{"arch": "transformer_decoder", "model": "autoregressive pixel model", "dataset": "photos with spoken descriptions (Open Images, Localized Narratives)", "train_examples": 203450, "image_size": 16, "horizontal_flip": true, "levels_per_channel": 8, "vocab_size": 513, "width": 192, "layers": 7, "norm": "rmsnorm", "norm_position": "pre", "activation": "gelu", "mlp_ratio": 6, "head_dim": 16, "fused_qkv": false, "bias": "none", "qk_norm": false, "layer_scale_init": 0.1, "parallel_block": false, "inner_norm": false, "positions": "learned", "tie_embeddings": false, "init": "lecun_normal", "residual_init": "none", "optimizer": "adamw", "lr": 0.0012, "beta1": 0.9, "beta2": 0.98, "eps": 1e-08, "grad_clip": 1.0, "steps": 8100, "batch_size": 256, "epochs": 10.2, "lr_schedule": "linear", "final_lr_fraction": 0, "warmup_steps": 160, "weight_decay": 0.0}
Rows from block 3, named by matrix and row number. Rows with one number belong to one neuron. Each number is 128 + 24 x the weight over its row's rms, rounded and kept within 0 to 255. All counts start at 0. Numbers have three digits each. After the name is the row's rms in percent of the matrix's.
# fc1: MLP up (model.blocks.3.mlp.fc1.weight, 1152x192), inputs 0-191
# fc2: MLP down (model.blocks.3.mlp.fc2.weight, 192x1152, transposed), outputs 0-191
fc1.236 090:120155155113083134183134130143134135132135128134171091150074107117148128109157136096152102106121153114122157138123131098108119171090078136119158109117103117145110145083143142136092152094123124125123118107135180111119099144168117114135092117153138105129085108128093169095122148145145111125110143109135107151150145102148178086107138168101164158132157101152123144120128130117073171156174111122102118107124131106138109132142135138128125134113120145102089104128099125134126140197125142123106085144146134126143122122144153168124090090074132113129115140132148155187116191136124111134
fc1.237 111:125121181126139114103077102147138086090130125164151153165141103083114127114126102127129150136145163157111159140161128114127190130144132131121154153144116114081151110157118112118183117125116133129075149107120168155109144121137156088119121087165109150135118138116177124126146114125100166136146105141094142104150116094107083105130142130112118137159144165097141131147098108088138150138112112160140119134100114138110138129138143127127139118155121140112119086141106181099098122080138168131094064146152122128141114110139111165139159160134107139115136110130122106129156143124195187108
fc1.238 113:123079135146106112158118100159110112105121152160161113162117138122156175123155135128111134101138161165158113123146120142129142115113144078105137126181113103131177143141153131113152150115132119121079139142141114109132128092117115142134077139147092085144090125166136121115166130126106166140134133064108112156136140109110146153119145132126151099115107166123151130136106133119095154093117157140140187132138117140148120126145192134139149173101094169088097113147128117139122099133108151143143141133130131104142152144114106164136206149096122133144093084103134115175154146156130167111
fc1.239 102:186093148110159120183102106167084116103119132155143170157123125093119124161127115120114157099111171137141162135117099130153093140135118157173136167145128139108109101098100113128136140158156094178111132117092108153139131111100111126123118104124174105116133072127137163138120064142116150166144138095122148129115138156135096140159162137109161113108144149132114177123069117157149118103121139139094159121095100112134121128140162121079102099088097153119120126177111116138120112094134112139093104154135159112127123147095137116127151144146099147134120118131154128091121164126123161147
fc1.240 109:110143090102126157119068134127131114119133109141132177118142152097083137150125167133126099149146143130147128145085149127117116094163107154108155121153143131126142144115151090107135132144087147116139115151119127118113135150120144111185123143130111146179104147115106131147100098141109182174115165085104137129116144134105169081136171135156103158122152093130120076148105124096189119165122166152103159141061077123091121154129116165121156101113173117121118126098117099105128140127104133091126136141113068119130123133150103113156128120127112134151134121108126129135150149143174101114
fc1.241 092:115125072090147133127134112108158128143101136096159102115139158143150114127120138176126147110126116135102112095154108177138138143105137128090147174189113129117203153122150121130118122147101107061148093151188125130119133123133138125113128114162121128126083160124128160141186090095161145169121123165127123107127166141134128135114168109139124192123134125142177128124138112134115110136124130124122123105094132170124146167132108108147137127160135132123144142131111111146116116157144125130168120091155140128150097161079131125148131107131104137189120168176103125143133158151100132160
fc1.242 097:147077138089134147118142138094142136144116099166129107125116175133125097147117166139131156152111133127115148152138118138110140153128119109114090136089158128150089115159149138097111111128148122145127128117132132075121103129169131112196105114130127107134072138113089095126127154136175081134130116124097119137114140118152098128122120085126136150117161100102115098090079134152155110146132121064173130108126140097102136104147110145153077111166099144111123144121115121133111121100138072080192137121107130071123143121089112111106131109136135149112095060128109109120122128128140144145
fc2.236 082:123114141139128150122169099127134156135115157125143082117143164138157131147116105097100140100087115115149128113189154123151167087144169099099114130121128137144130142112147096125068129170166133131108102154120135079117110178109152129098086137126121145126121149115107139123084118106111174154125157113099150114100136127121128115103124178128129112102138124119129107146099160116089058085135111156149120145088151137143118172123062109151122091142093138095142124154118119124109159098167136126129098137092098154124110132136100138129155157130140101130141089168162143079137121146126128134
fc2.237 122:135122109171123139122144098114118104110118117107116123108117122119135144160173166102150113148158156147129132156154106130116140133124162147161135147133117128143114139168146113173149122123118125152117116158106098117081192139177140119129124154126105114161059122151104110156143108166125071120162170100131137105139135142123119111131091156129139159139131166149151164161131123129107086128157130128146118166147165140166132089121135123195119129096158141101129089159131126114202108140134119141129112114109120130120142125190128101132104125113199114121085108127168088119148136133137122111
fc2.238 112:117115150144135141138137106119099087171135072122112127128102110162113144117122159142109122086115124087150152150118142147122128157124136143134118149179102116111110100113129148115111103135128174109122169125111139110064152104155082130091150121140130103178092143129155091120072154133119122104127117138163138134142089089105066133149176109106079135074105134164126107162074150095143169135137145111122128126118169119124122111129128116175144115116144182133119135138118125110142144127083131141105153124102121124188100132117118102142146164140157093123130106139158140110111157126126139156
fc2.239 107:113099128125070151142114104156138118141105121147156134124119138108123109129138171107127155146151103076143076114142156136129132116163127106093107090116152110117087128110134090113166173126173119115100111136134093143147113144111149158163081105106135146157149122115131103159111126117134180117137097112157119112111151086133133170143143142120083169126139134146122138117132126137109102146127144149138144124176147139092155082129124107163163140117082122153127081124161160096135159151068115114140153165088162139142119126160158101126151111159115120132100104101113118124156126106107194104
fc2.240 114:079121128178191157132138120112136174143148105095103100115131107118109143113162173143096116121100122135090128150132131149128114131117101136157106140128146165124124111124091166086132150099111169076142133110134105180161169131143167135144180168164112132143110147169141123136118125113136116123113121113164141119109104125141124119132132124165087110158125147142121159095131120136098158102100172144118118105114124125162132122080112105135127157123169149096141181171152083094140110142174134097137141137159121105109084094160162119138092142110144113147109101131152123154141119124119146097
fc2.241 092:164137167145098094114113122104135121124096132112148115134147132112113142100076118102129109181085172141132121092151122138105137128200123144124161153128114133150141170129127130141136086096132124137122124126114164145075109191118111105129132122163133069116101147141133098127145172142079125115108130129156078097110156152102119149155126119133132126093125141090122048122125127109104160079126125133117086137085133129111127143129122115106148114106123090119095088118148139100128142112133072168123109141158184108128119160136120146127106155168130122131118097128141148122130138095153123114
fc2.242 082:164112143134105154118149132078111093102119116116097106144129120122126123163099135138132143153171133133123154118120129118170133128156144119159084148162166151145122106110135127097172114138124097099164130113132113122124147088028093169140136056089112134165120119115164114178137143091119133113111144113133137167150077124149140118144167116132117126153125159140153155148145137132149133154138108126137079113128155103093148122123139111123136111173130150162114151153141156129138123115114111137112129141118110181119134114080178116150108143099129162097116152117148117113086154173128118155