Weights of a small autoregressive pixel model: 16-pixel images, batches of 256.
Rows from block 2 of a small autoregressive pixel model, named by matrix and row number. Rows with one number belong to one neuron. Each number is 500 + 25 x the weight over its row's rms, rounded and kept within 0 to 999. All counts start at 0. Numbers have three digits each.
After each neuron's rows are labels from the 100 images, of 14848, where the neuron reaches its highest value: "strongest on" is what is common among them. Only what is clearly more common there than usual is listed. The data: photos with spoken descriptions (Open Images, Localized Narratives).
# fc1: MLP up (model.blocks.2.mlp.fc1.weight, 1152x192), inputs 96-191
# fc2: MLP down (model.blocks.2.mlp.fc2.weight, 192x1152, transposed), outputs 96-191

fc1.157:482485480518503480514485480461450526514509445520483503458510446487485514471485456531491511510480585500509475435513457514504473485504511494498496522481494535491471485488497513497490467513479514477481488507464529506538492517494457505496529541471500492507502485503533528455503499500486510506
fc2.157:502504562485515470513522504507514445461497459527513534446501511528518512510537487498522486490489505482495488511486484512477470498487519488512525523526505501513496488500511453463521503482514471457476534483471483481541462482562522498459548453489524489532537490478515488523494467503486497503
strongest on: text has "white"; text has "black"

fc1.270:489479499501497503518494473505441503516500520468464485509467526471512462530458445447478490497488565452535481506475502483492494493522475466551466538477518470508502455487532493568479507486498542465506465475504512532532548528502533530501500501463535494533517471504464512501531497485492493503
fc2.270:490482506462535496514477483529484483494493522483496528476497435469538523507512503479484521529521493459475473416512512494543521523475522526513483543524459494527489539474511525489488516503464489492454506495525485497492504505482551512497535525559522479533516499525522500477491504480527502531
strongest on: text has "sitting"

fc1.596:471527427445503514502499495487486443501523502491467469520478539536457494516442478558495500468516503489498530504519513493513497501475507516493526517552475508463491488560527478456488409506532480495516521507496501507507484562504500525513487508497521492461461496507509504494479515525480512470
fc2.596:518480491499573488519509509510479551505507506528504490539532515517505421501463531498493552488504498500459507496493522471504503522461521524480490457509511544437494511489488527453457492452553471506510465508511524492490512504527457514519491499504464496488484503527493494487487495503479488511
strongest on: text has "wearing"

fc1.21:468522470535515515543502504484540478526502480502531495467538491491468491500499505514501490537510515505456482511496506479491501491506499522531517458494467520459486501520463516481504496521480509489446506493548490527473484513476485527485572522484532505520501470532489499500488514535541490469
fc2.21:525510477496502498486471444487494484508502500514457539520537463517483458515519473540489481547511502478563512557497512490509527497443539485525496475504485545534474455486484503474471507534467470459498511457509521522499522501521488527508511491502490486483499479541518509522551479491476510467
strongest on: text has "grass"

fc1.378:523509496525490497526498499545505489506444476541472495495500534463510495512507468488515481452517475555496505550539477499523495503508530508505510484505444549474503488487528477497469476520482516508510521545591469480469506502519500483521454543503509504527497480522500493449502477540486515473
fc2.378:487495513468494515517508510525460528499487507481508509499506518492503440494524445517503506446496468528477464498529498492524509525451522446494558528478520497474520496469534494490517455516529466538493520502493545493496479501500471468496457503554524523517512505519524487484507500475529512503
strongest on: text has "wall"

fc1.583:506512500486498525498508499538488491528521482484500469547489476499513489505510520499497477508493528498512522506561533522501556507510476476489467471487531483461475526497478491525522487462550487512516553471503520418445491522537498486525492512535508489524528477523507505479471517518491485508
fc2.583:499456535478511514510495489502533502500472511456519519528496486484472518456504524526508519513493512556532453493501469519441526465517507553536551493558514506502511464526463517458516521506499542511491457492491484519495455507486504521494438511509464522478490492475480455528498521508512470502
strongest on: text has "wall"

fc1.682:493458463469516508515479494483459502531551440513515516476487493573489543490535516480490535511486504544514503516469514476509444488513499531515514486472498470514520487490533490527500507531554488445482529515529508521480498504461512459497505495493508520525519490477481527506509528514484526491
fc2.682:510525530513553487508516489482464515519519468508475492538524441493508509486494496534462498479475493496504529530492466524471531487521550524497545517495513512479472522485506526507548546480512476467491496520432470466522458513523512520536498514437497496551510543495503499510511514501500525522
strongest on: text has "white"

fc1.364:504509436525501528492523505481478519527513497482524524507539505504500470497478503517499466490445518511529496505514495521504477512491497479472520469507543527477470485511464496465512505466523513513487515486480475533479479535506574518497527516519478478466457479510532514464508513503524524469
fc2.364:466504544549533464516514480488473499537488494512479513534539508508503509481500520545495467530508456477497494487520507478498442536490536519522461483484515513519482490472477528498517533489499440488505531487507498469512473526521488506483521539538520478525486508519524469526489493505466490501
strongest on: text has "table"

fc1.298:496503458514510488530522465480476491490476491533514485499487492490461485516502495529504525537468541485526482487478503460422486487503517502491520462521509487524510494516527520451501538499458461538479477498504508526504498513441502560519495547460540465505480468544496510506497493522447513517
fc2.298:506498543502497520545486503530499508515524468450537488482522533521513444500463521476462506527519507522545502497469531470515509503488539514536470490477490509489464502491534480507481526493527517533506495547504490477479442485502519493472539518478476506532500491479486496496508500492492504481
strongest on: text has "water"

fc1.615:505556493499474484508482505512480500490505505503523507572483486520549506518492498516485460523456491504497509510522496501463490469520516522516524513508507496517493490476476512458495499515524519470515495495479476495492497489529558472558551493495534518468475504498533494499539497513468543502
fc2.615:535490482511482502460484524495485522456475466478514533482517475502523489499518540477517479493509495549469498476500488495520503523500540474493489516509559465461530501517511461507537476468543499526510526517486545451483484494502511481527433486504483489470492536487478493505480498502531513471
strongest on: text has "black"

fc1.282:492527525482502516485503515499459471465469498491520460515505510518534495523501479451479485516490503532481502500491488485528540495549461507520465505480527513497460511489513499493466435488485492466414510508500474480508468475494476510532490519440492474502476486489501517514510533542498496524
fc2.282:487492542531490486516511524487538533475521526507459462492470476531504491468487441487483463504519560494507504449490523522539479486544479519499483492466540488524503538489503508514501507481502489487540483492473534488513469459521493505502507471455509515506477518485492503457515482488506475499
strongest on: text has "grass"

fc1.483:472505497494511498530530502473473513456450503524502482485537507523511501523477497522515486480504507511500458530500520454451488504510487513481488527524484508505537474538460505473504500510484470504535502550462517539509465511512503530502527523465536542495507472527488502518556518532491561505
fc2.483:534487532457567500519527540474518548492479489471506489526505519539547489471507550476503510496510504497474482456475509499541473469510546518478520521524488529491470527488520498517495494477463524470487492514491467516504507498515515500468505482528476544470491503495495480535488501543491480508
strongest on: text has "sky"

fc1.61:470481490469500496482442501549446485483498413466491523496486500503552537471541479458517511468510483533541525458524498525494509466524548486521495544499482529481516498440516438527497504480502484458481480510485502462504527471490489479498485518538481525521502511501507527491501504532529496484
fc2.61:470518527502545469461468528548495536513508500493466508490464460444513541495481496477506506524491488496502506460483489480492504498525502502486511462506496466548534488458463557484530499537520534494453536486497550491505440511465519528482499531515478516487504487532539540487484539535505506512
strongest on: text has "white"

fc1.726:492454480517472512520518471444464463497521481524492494484496506494493453488473509478498497484476499498480496555564484516514489477484490502466536510463453500541485515481558531533521487506482485441547439506475501523531505478501528514501532472492525454485476467491515531497491495531515529537
fc2.726:493523508463508497483468484496570495474496527522472484516473504513480533480553492502497457511467520533484505501474487461543526525486509488477537511519496514437455447463452548484493501519518526488481502485471497542518489526461520505522504485478520509534495498514534480508536538506502490499
strongest on: text has "plants"

fc1.169:501516503526487486504491472525506528520514504497532506509540506549521484491514510528495526521438511500456527479525517490480528530491519467528481512495469529491470483449485533509521492515518520483510481525476531521521549500502471472538488492496504479532511493524478494511492532516500459500
fc2.169:497494472551495505525479536511468489475496476491476469452538561503536458544507447491512501540474484486476505480470487511467488489462486525516472484532530484496474526489495503520489555454508479493542524486465494486533460473468468476503487529522514513498517482534458510526512475503514487520
strongest on: text has "sky"

fc1.565:499520515480486491483513498468506505483511448499530468526525471550498491521472531464517485483517514477509474491447524503501509492486473541557485461486501479487456447514488510538487482524499488511524475493516500513502468470501519491446465513474493504494508469518466523524533487482470495482
fc2.565:484530475481479522528495515516478511525506480511484515493511503478536488473462455467514555540512501555477486473497521501518499533514491500495525487477508508506546510524521532512537499487465499510485502478487494465502507508518488504525475492509491494513486550485520490484479493490501465505
strongest on: text has "plants"

fc1.458:517491512455511506489476473460483502484458524486510569532451448485518480516453503544501502497435501491513475504512522529516503531531487466483518497558445500483453485502484513520478442505509538500513513517517499466523500487513546499512538477492497499483468462522511460484486518495520490494
fc2.458:482439460508543474478515478461475515472519490487450490513522467525534519473520464489513521474559508541488480490502482505485498522487450506531549507502528504527506456518526483499515495514485461445479504509493491570484465476484490496507500462499476481502483466538499513488514491527508542515
strongest on: text has "grass"

fc1.82:506502514495524479495518546481539465531506480477517495515445508493514472505510490508543542497504502486552507488534534475450492505503503430463460485506517454498488496504504496483459507493515467490514520463512527471526539540494512525478488496544454537505510507490477516477508479553517522511
fc2.82:505476494451533492531497434470520511514498495502480525525512467537554464509499535482475504481499498464509477468492513477470465484482506512471506507504491524447459503491502467529559482481485476491479489510514486457521468465485503503506493500495558489468484463515486467474501504518515491526
strongest on: text has "wall"

fc1.423:490492548530461471481523471477541474465548473520504455495501479499539518490535474502529488541486442519505474499510458506485466492524554530514475492495500510508471482469518477503476468521522466489491460544565524490528483515497475464507497473398519494518505490491469496512477531500513520493
fc2.423:548551495500482498480468516455532532495521515501490495486504514487453541497506487497450498549503500517522490477541457495558474553500520503492474477481485512466501466523497534531473492496494532508494525494535503545491475528518471500506497523503521477490508481484553471512479478493492482520
strongest on: text has "sky"

fc1.249:508534509517540474477512443491528528504526488469498462439554506475511495476514525515514454478504539538519535523478517539532488492497508501497480541500487505487481500511518501519471494515563500511521513473525502490466536532451488477494469472470479520514508461517555489495528491495471545485
fc2.249:491501532496514548504449504473468502461515502516446469513501511492535498549535497515454518546505487505532500448508517491466506496514505444488513501456504488516511521504492452463512535478568513489459525503485505511494494541494460503476501497461544488472506518526460485494467470510524458516
strongest on: text has "black"

fc1.491:471492486476505498516475528462487488521522480529453557500481497507513458496499485515548509448490474488521540501443493503492462497482504517454516449485506544475439499521493470479491459500516496475501512511497517504503534496522509501543526517509516474499511506518522513441472486481501513488
fc2.491:471458507492514513490483450491461519491504567520509542550460486468458462484478471520526483471479504507491523482508480461535505502500488521499480488532481544470511443506480527465494466469462481518509537518472508514474487496507560474522485510548478493491474473509483463492483517479505477431
strongest on: text has "man"; text has "wearing"

fc1.366:457531501502489503475491530518499498510546507524510548441493489488513459511504479516529502494496526490515523519483476504514511446518479491489501469552463484505499513454495474512551515556489511475523515471516516504536456515523517512511533515463490475516537503473493536536484457490517497506
fc2.366:519421505513455496525548474498509478514531499426472481524491494550509492486484479460493503496482510503479480502483501500510459509516521452536539483445499542482481498498492487448502536484488468557563529504467477466479513551510520510481512555486513528495488498504516486503492535527452520505
strongest on: text has "grass"

fc1.591:524495499496473460503497496541498510477475461536520470521477461492507543530523520522524463487517486507502487491539479478472549528515523509469500511508514527499466548463437503497510469513515502501490502547498519477495505486525508492561469509538461508471509502521495530472500525550515546481
fc2.591:516535520487503492555494489521503469457502513522511493490537467487499505500529470510558494492503495510492483497542522463497508531536519508530487499518538482517543468523535532497524500484475501502490516543455477503490500488524509531548497474521482470474500489495472458504437506469527519482
strongest on: text has "dark"

fc1.484:508564511451531518493490573506536468495564527493505479501519518514492492478482483513514438526479519480488533509536486483534535477474502481470490475531476516496505516493472506499512503468524491472551510534508487504532543534505516482490521534491465453512494458498495450505515468457525530443
fc2.484:477458496502501493497503514525459515507447481504501528474514458503537529479476480508509522523525452523478483493498481483496484431545513511496535472522498497522486485464490449529457544486463467481505477473497485480495482516505511483492430459534509508511476477489472501470503530508445529483
strongest on: text has "color"

fc1.622:516499535491501463495501475499515506476493495502488509482496524465461567502499479539533469473508526532520456538522506473463484497527490501441498501527487496532509503517461527491525518500477522496523510482456476508482487518516523474512477473509516488491487522517487501467472521504497483509
fc2.622:565553489496477467506501507510517504498487479526498476521516484572505503517533511501473517560533501494496528472531513481537534474541513514490497498468517483540517521455544488474483507471495508483531452495550493522523456486503510528505523463489515505505521459506510498486519512508481481537
strongest on: text has "wall"

fc1.138:508513445503530461488518495496453499498521517543509471517466502511506537486495522467499434500492510443523473502511502501511518521479434498511524527511510480483508493531493538509499482507472519521543473518491481509502509477534510529482475491552485514508499504503506507501538497471518521514
fc2.138:516532530514472504469508512524486532515497479486499496529509523461554493488549464476499514484512506488522500456506532543495500510485507491543509484480519454484469523509516523504513509498487530491498511525525531503532471512455480570490501552531509521506503500526512503493528465468494505495
strongest on: text has "table"

fc1.144:479508488551497456474517477461500479459459517459496530508520454463508526468510538523456507521487516479522513473504511479515469500466501487490470531504521540490506510456538507463479481465509520489501465503511447487463496550476533532526501501471499498552495494543486488469521488531509521488
fc2.144:516503519508510497485464491512516533509468504474468498511533548570549519509526507500485494511515529502515457484528530532526515483491453511504541505505509479480520478506496496492491502511559519515471485490509501530497468502506509483513479495506483484501458462452529479465485475490463538511
strongest on: text has "water"

fc1.203:507545542511478516492501499474524481550497457478474501474502519495469530483495493488529498501497453505542485500506500469518547510528483472495518513525517524476515468500504530517504480536510472533526481501514482505540440508516527489468461522478499509537487486472523473526491488514499506514
fc2.203:512514476490525506500510517498501494506467538480512540571487445501529522500476507508495535482481509476486481455534529502485468512519492520506494518455479498502486522440432529479499509518482535531466524525521503501446504523492476521509473522457489504460501497508466500467514519486496485478
strongest on: text has "woman"

fc1.300:492451467478512444542477474503485508464534516479490467466506503461498502477510457485560523500493480455469515540479509508490458477487483476520490491514461547487472474505503520482512504496505514477487518505458464569540495477492492488512556514508476498515507513490486490506532541504506528455
fc2.300:543539489501493508504505475549526523452528547489519548537477496514497493514487508473487524533475459516536493472505525498530517491515499508509541494520455490506533458558509518504501497529519480498538471441515496485514468550526481488468539486495513458531552525513557513497490497520485528500
strongest on: text has "white"; text has "black"

fc1.139:510493527463513486512484469506531509491509517508526491511519522509517443499520463460486492516507513454496493475507495520483530530529541493501468500453490491467530473456491492479442462483543472469535462525515474489494511475510507482500482529482470478489535503507482518483517437500495447526
fc2.139:491491498512471495479491501516525517524490518515451524517474505486508574452482452502552503476527511536504506459513546507555472488495462514508494522466494481519503514492512549483544521489504509511466535504541524508501525553548486511490489486519490481477529497471483505454547524495518507488
strongest on: text has "black"

fc1.589:467533511498483483498480536503476476527475504513514498506472530492464521476515506502501483547445526491524498509511498468477463505499468487481460489474474545513509508507465510484461508462497499507497508509530469478517448495491462428517530516450497513526503521497487512462494503496468461522
fc2.589:502501493553526565495483543495497525497488529529463481495506491542520512534518465495491490507518487504520512495501456486529504497525490496492508499480500482510449555504539527498475500498524512502480480533522502505508492510484524514473481467512494450538522534461493559508533489521498499499
strongest on: text has "sky"

fc1.635:521481541517521514548567566507461543490534513543450500505485537527484530542494510486518508519512515496496509529527502513491494479522488564518457554519502531517499514489455505456485468514500500514477499450520482573491488499485465495488511524457500443510501537523509476519513507511484478477
fc2.635:460500493507508542484469544491509510483503449509513530476491502491479494520480527457485495489522511511520517475556507489458497488470489493487489485502513503542478509493502518535470510470471480480432485500477486476449494488468512482523481472524484473494504471473487473487499483481513506526
strongest on: text has "trees"; text has "grass"

fc1.561:466517481506467508487478499484522492491530501504527494514488468453497529503463493484493566539471506536486542486487458451454515460464515481525492503492500498493524499504475485484526530515478464519432488464507499517506534486506487403518498501496511496502502511514479528504504507520532521496
fc2.561:530524491515446453517465501495502496506466461484494498506563475530509505517470507518520482496507519504442504564486511442506530478492519519509549509520503530476484446479469511537501478482511468521463511459559487526511502538521510533529488476467515506508492556503513498524513512504535480518
strongest on: text has "trees"; text has "grass"; text has "plants"

fc1.103:499496486499498415541487491478478527512533518433524536508546512511455460489472503529516507451496502524515537522474519510509499521526495439458522501511470532471458465539474463503505437500544528488508500522472514526480525502511548522518522477505508477471472490529485453471543507491492490451
fc2.103:521476513472486479498492486507488502535499522462492532518530556509510504479534504488469485469504464502517496518530504484512485509518503464475483472448501469498505471507481530483499511490531451491514459514488499508471518464524477531496499528483502501513517492516547499524550450442533528485
strongest on: text has "woman"

fc1.526:503509483513483507526498494496529489458539494509485462455519488542465488493451507533514482454515497529509511482502497482495526525509522468462520500473471462523469502539494467540510536434504494493534467539548478474527504523535525482496523496525456484482504522524508466496505518458543476456
fc2.526:508491536524532465528512500530485519538450471510485507469529496466485487505537510526489536501460515482518513515513493484491498463485571500547469472516530497503483469481482474487515533539445513491485533486543473514504540494514504481510487521492539497518475469460541478456489505506508504498
strongest on: text has "lights"

fc1.302:482503467509507492526492495515488483501507504529526501477532541487498507508475526455519494490462501433494522470514498517527480474548514522473523464516524546515503490553490503485522529489472483478468437503462454547520511442516533523505534511500502483497507526515528512500517514488495441489
fc2.302:475463516510450480523520475508525479502508533473507456486494521501501492482483492441478487513533510533481529538468501491479497488492523498501497520562528526504531504506525459481532450494502491487520452487480506448526501491484500544450467534514535514514485520535503489500503488494528469533
strongest on: text has "grass"

fc1.534:489517450507455504514516507509515523479557496538523438509518506540469502483486506525463478501483489504543461507484472462483531487483457527496471458561470478490474494493460495537492504529521500519501478466487518503492463554491523462483497527461483505494511503491503474530543547516477495491
fc2.534:488512547522515504569497455537512492540491533509461532531520517473506546508504491502526527515553555491498498517543508493489532484529476577534517493499494516514524519481474508444529484528456560516472502467506491498484528515509488498504520510487476489492496487494522474483470506486492502480
strongest on: text has "wall"

fc1.234:515495516501465481504522509475471499494536452519502508494510533517524479505508490549479536524465517488485492474536521499478507477494506496504484509492490502499505497495529537456465534498490501488465520502552456516512551477511529448530555526481535468489515509480513501454530517512501506454
fc2.234:522546510535473484531521474522477474496525472505536513482488515504527508527516494566481540534488493499493471563506472548509545508472518522524520500495446522520485543545488501480485498501455525506488517478511469502489518523552463536502509516515500540459527514491498505503496493490539471513
strongest on: text has "road"

fc1.93:495493488482511483499441511474436524449558497479537469551517491518487489506496489508517464517477479523482511486495511501495504493521491463465502540508474494500483546498492454495487498501507500542513473486486479504470510500483453491485535469458493507517489484477500568469483518489519504472
fc2.93:498508531568442511555472538504527511504551469481493508489486502522502575513470508493491565506521473503513526503488468520500486459525507512501495525542509506504508492508493520496516484497468496505509509507484522524528505504509473512483445512487500518498498532472504527557517522496476520459
strongest on: text has "white"; text has "black"

fc1.535:513459527520475496532502462511485477480476498476552494492506537472505447469502461529494502472481503487512460543466518519475503485574479505533476503542513514465498503553519531516512464506468481460521503458511485462506539481489545474481503517514489519527491484516519482489459509478496496512
fc2.535:459518514471537484536493466522525506466539480501422493524529511569533510516517530494520503505472470528471524477492521467474470482473471518537508471535494508480519517513497502525506511488480474478494499491496497475495514445473498515490473488523536478512462475554529510499481519487487497520
strongest on: text has "sky"

fc1.280:498569515508536515491458515530471486475502451497525487498502491509480491514478517521501489536549511487490475522518476496502534518523538511450512512485476540498502503473457494505520434499500490513515524513468450521542533479500481448489448500470494486511478456500468488469470506519503479520
fc2.280:496517467498468556486492515499524511517507493530467527524455542524501535452510479513540503431497501512497474452510514523529436502506491464463532501487510511482495550467512543536506522512486496498473449531515492473505490514511523535490506469481475518508516513543519535492495487531471518517
strongest on: text has "grass"

fc1.147:491499458503534489495532491583445490558489466511516522519502493498519496530501512513534485512494492481504555454513524507508500494491456464497505519488493529522474531472465488496523468489467444452517525512477470528517503480527476502534479436500501496545480504520517471524500505498475495450
fc2.147:468481536532499502475491513509495535497490527415468477447474478502487535441495523509516515511526518475490465472539492511503486523477480482475490504472510478457535478476506498513496494473510483500508474541472499520534487522409469497501477507507488532493514489516557521509507468492485481502
strongest on: text has "table"

fc1.28:489501472468466501489502479486516480521481465499508546542495483470460518488477511480510517524487505489496548510484510493470545476514490528502465533474535478542442523522480544461493496536490533461477456517510481436481494509465473432516499516519536487484536505501495495503475491486503488498
fc2.28:492518475485529497489499525480464499540525501491466496440546524555492493480518492520493474480451486501512440541481474523505472461480506502488517472520536493439494489517535500515493520528454472490517568507476482500498500531524525552479495519513478474556500504465488513497499505473549484489
strongest on: text has "food"

fc1.131:529529455510479450502511519473521524498524469487520476466497521495498493547458491479549395467511495462517482538512516509491486463495449478489547504509493523479469475526495479444512490526512468473468461487504490501487521499519493468524521535526476520478524491538465484510492511504482462494
fc2.131:468475554451508503479457508524535484523465494486462481496518495493483499503483493538498524464485474483497480450480485467518489501476506461486465524522498518512506548490524495519509536510468488482442520503540529542484450512478494534529464523553494475496506514505498510468517456504512461499
strongest on: text has "sky"

fc1.499:468500513479499491489486489504512508475505504523513496500470439488466451485513495470475539507471516482475487546508511495515495461472508469525538489478485449465510514515565538494530495487533485470433469451507477532506470482463472460512542468469509506498536496550491543473514504501485523486
fc2.499:555449473519478483501455490524487526496472484500502480507531534502507460529497494479483510538493491479456493559489482517529518471511499485489527510524485512542509455496494505486501484496540495498457524492525480544525532518515500492455504493491459535441506506478459483518473476506537464516
strongest on: text has "trees"; text has "grass"

fc1.681:524499504514443532474495477465523472504493515464472471531456499561508482493485506517469445496507512529476540507500490525486508553509488471477530502482463489461481488452502472531502533505503467501527470489465476441470530540508523471508530509499487472514483492506464537489493520513427491506
fc2.681:511496491507481490515502505530474516483530498502559457464513528491470489530484494515478525513540534525507469489493507514518458501529535517565512479515505516518533496509497527452539520513530490474526510493484533522519463495523503549507523472515503498527512507465510508508522551523497489498
strongest on: text has "white"

fc1.448:488528476508520516521474451483519473490489506449534512525471481477514527547444513514543500547492530490509505528479525513481538519501507504516460492505510540492469529489499511458475547499514550483500490502476489498512509508521547493499492531454518483484540488507489497499457535491537505504
fc2.448:473537534515512510515507494520510483463461462491484447525503434517483513446487499544483515476531478517525523464479521511521524509510479516503535487488514515512523488470489505523465530536495552520514508496519517518505454460521518511555466441480496488526535538524492521503487536504515476504
strongest on: text has "grass"; text has "green"

fc1.0:483432503480509492457467505525474448479505479488543483499532468502519485528478505443511498506551515540470515494484526473528477511490504530499482528505519553507490503522529529457476504508500470463522494473481508541460521509476509535499457483526510486505522462540506555484475484459472475523
fc2.0:508488492477547518509491513544545496519517539481533498492519485517511473457555444498526489478514526494485486460485529519511538491497487516486487492496522450516481500499523476485501491508479508497510474512480485508513501513488493533500457465487469500514532466562498518496474560493493469527
strongest on: text has "sky"

fc1.556:504517532526496500536506533515512488502528494454516481447491479471483505489480515546492475513507484538539482521507482526498535505488503495488481503485503493482488496523507440515527495478570536494476487427484470527498487563531532496530459500481534486496494523511517502432507516483457559516
fc2.556:519525519519556525513500518493486521431504462508505538556503510506495527485465466525481501549536525471516479530511517476492534501524486537510464507530507524542502521504518538490505484501471554532504460465502501536521450543507505513507474469479484497481550503492491457537458534507470485496
strongest on: text has "wall"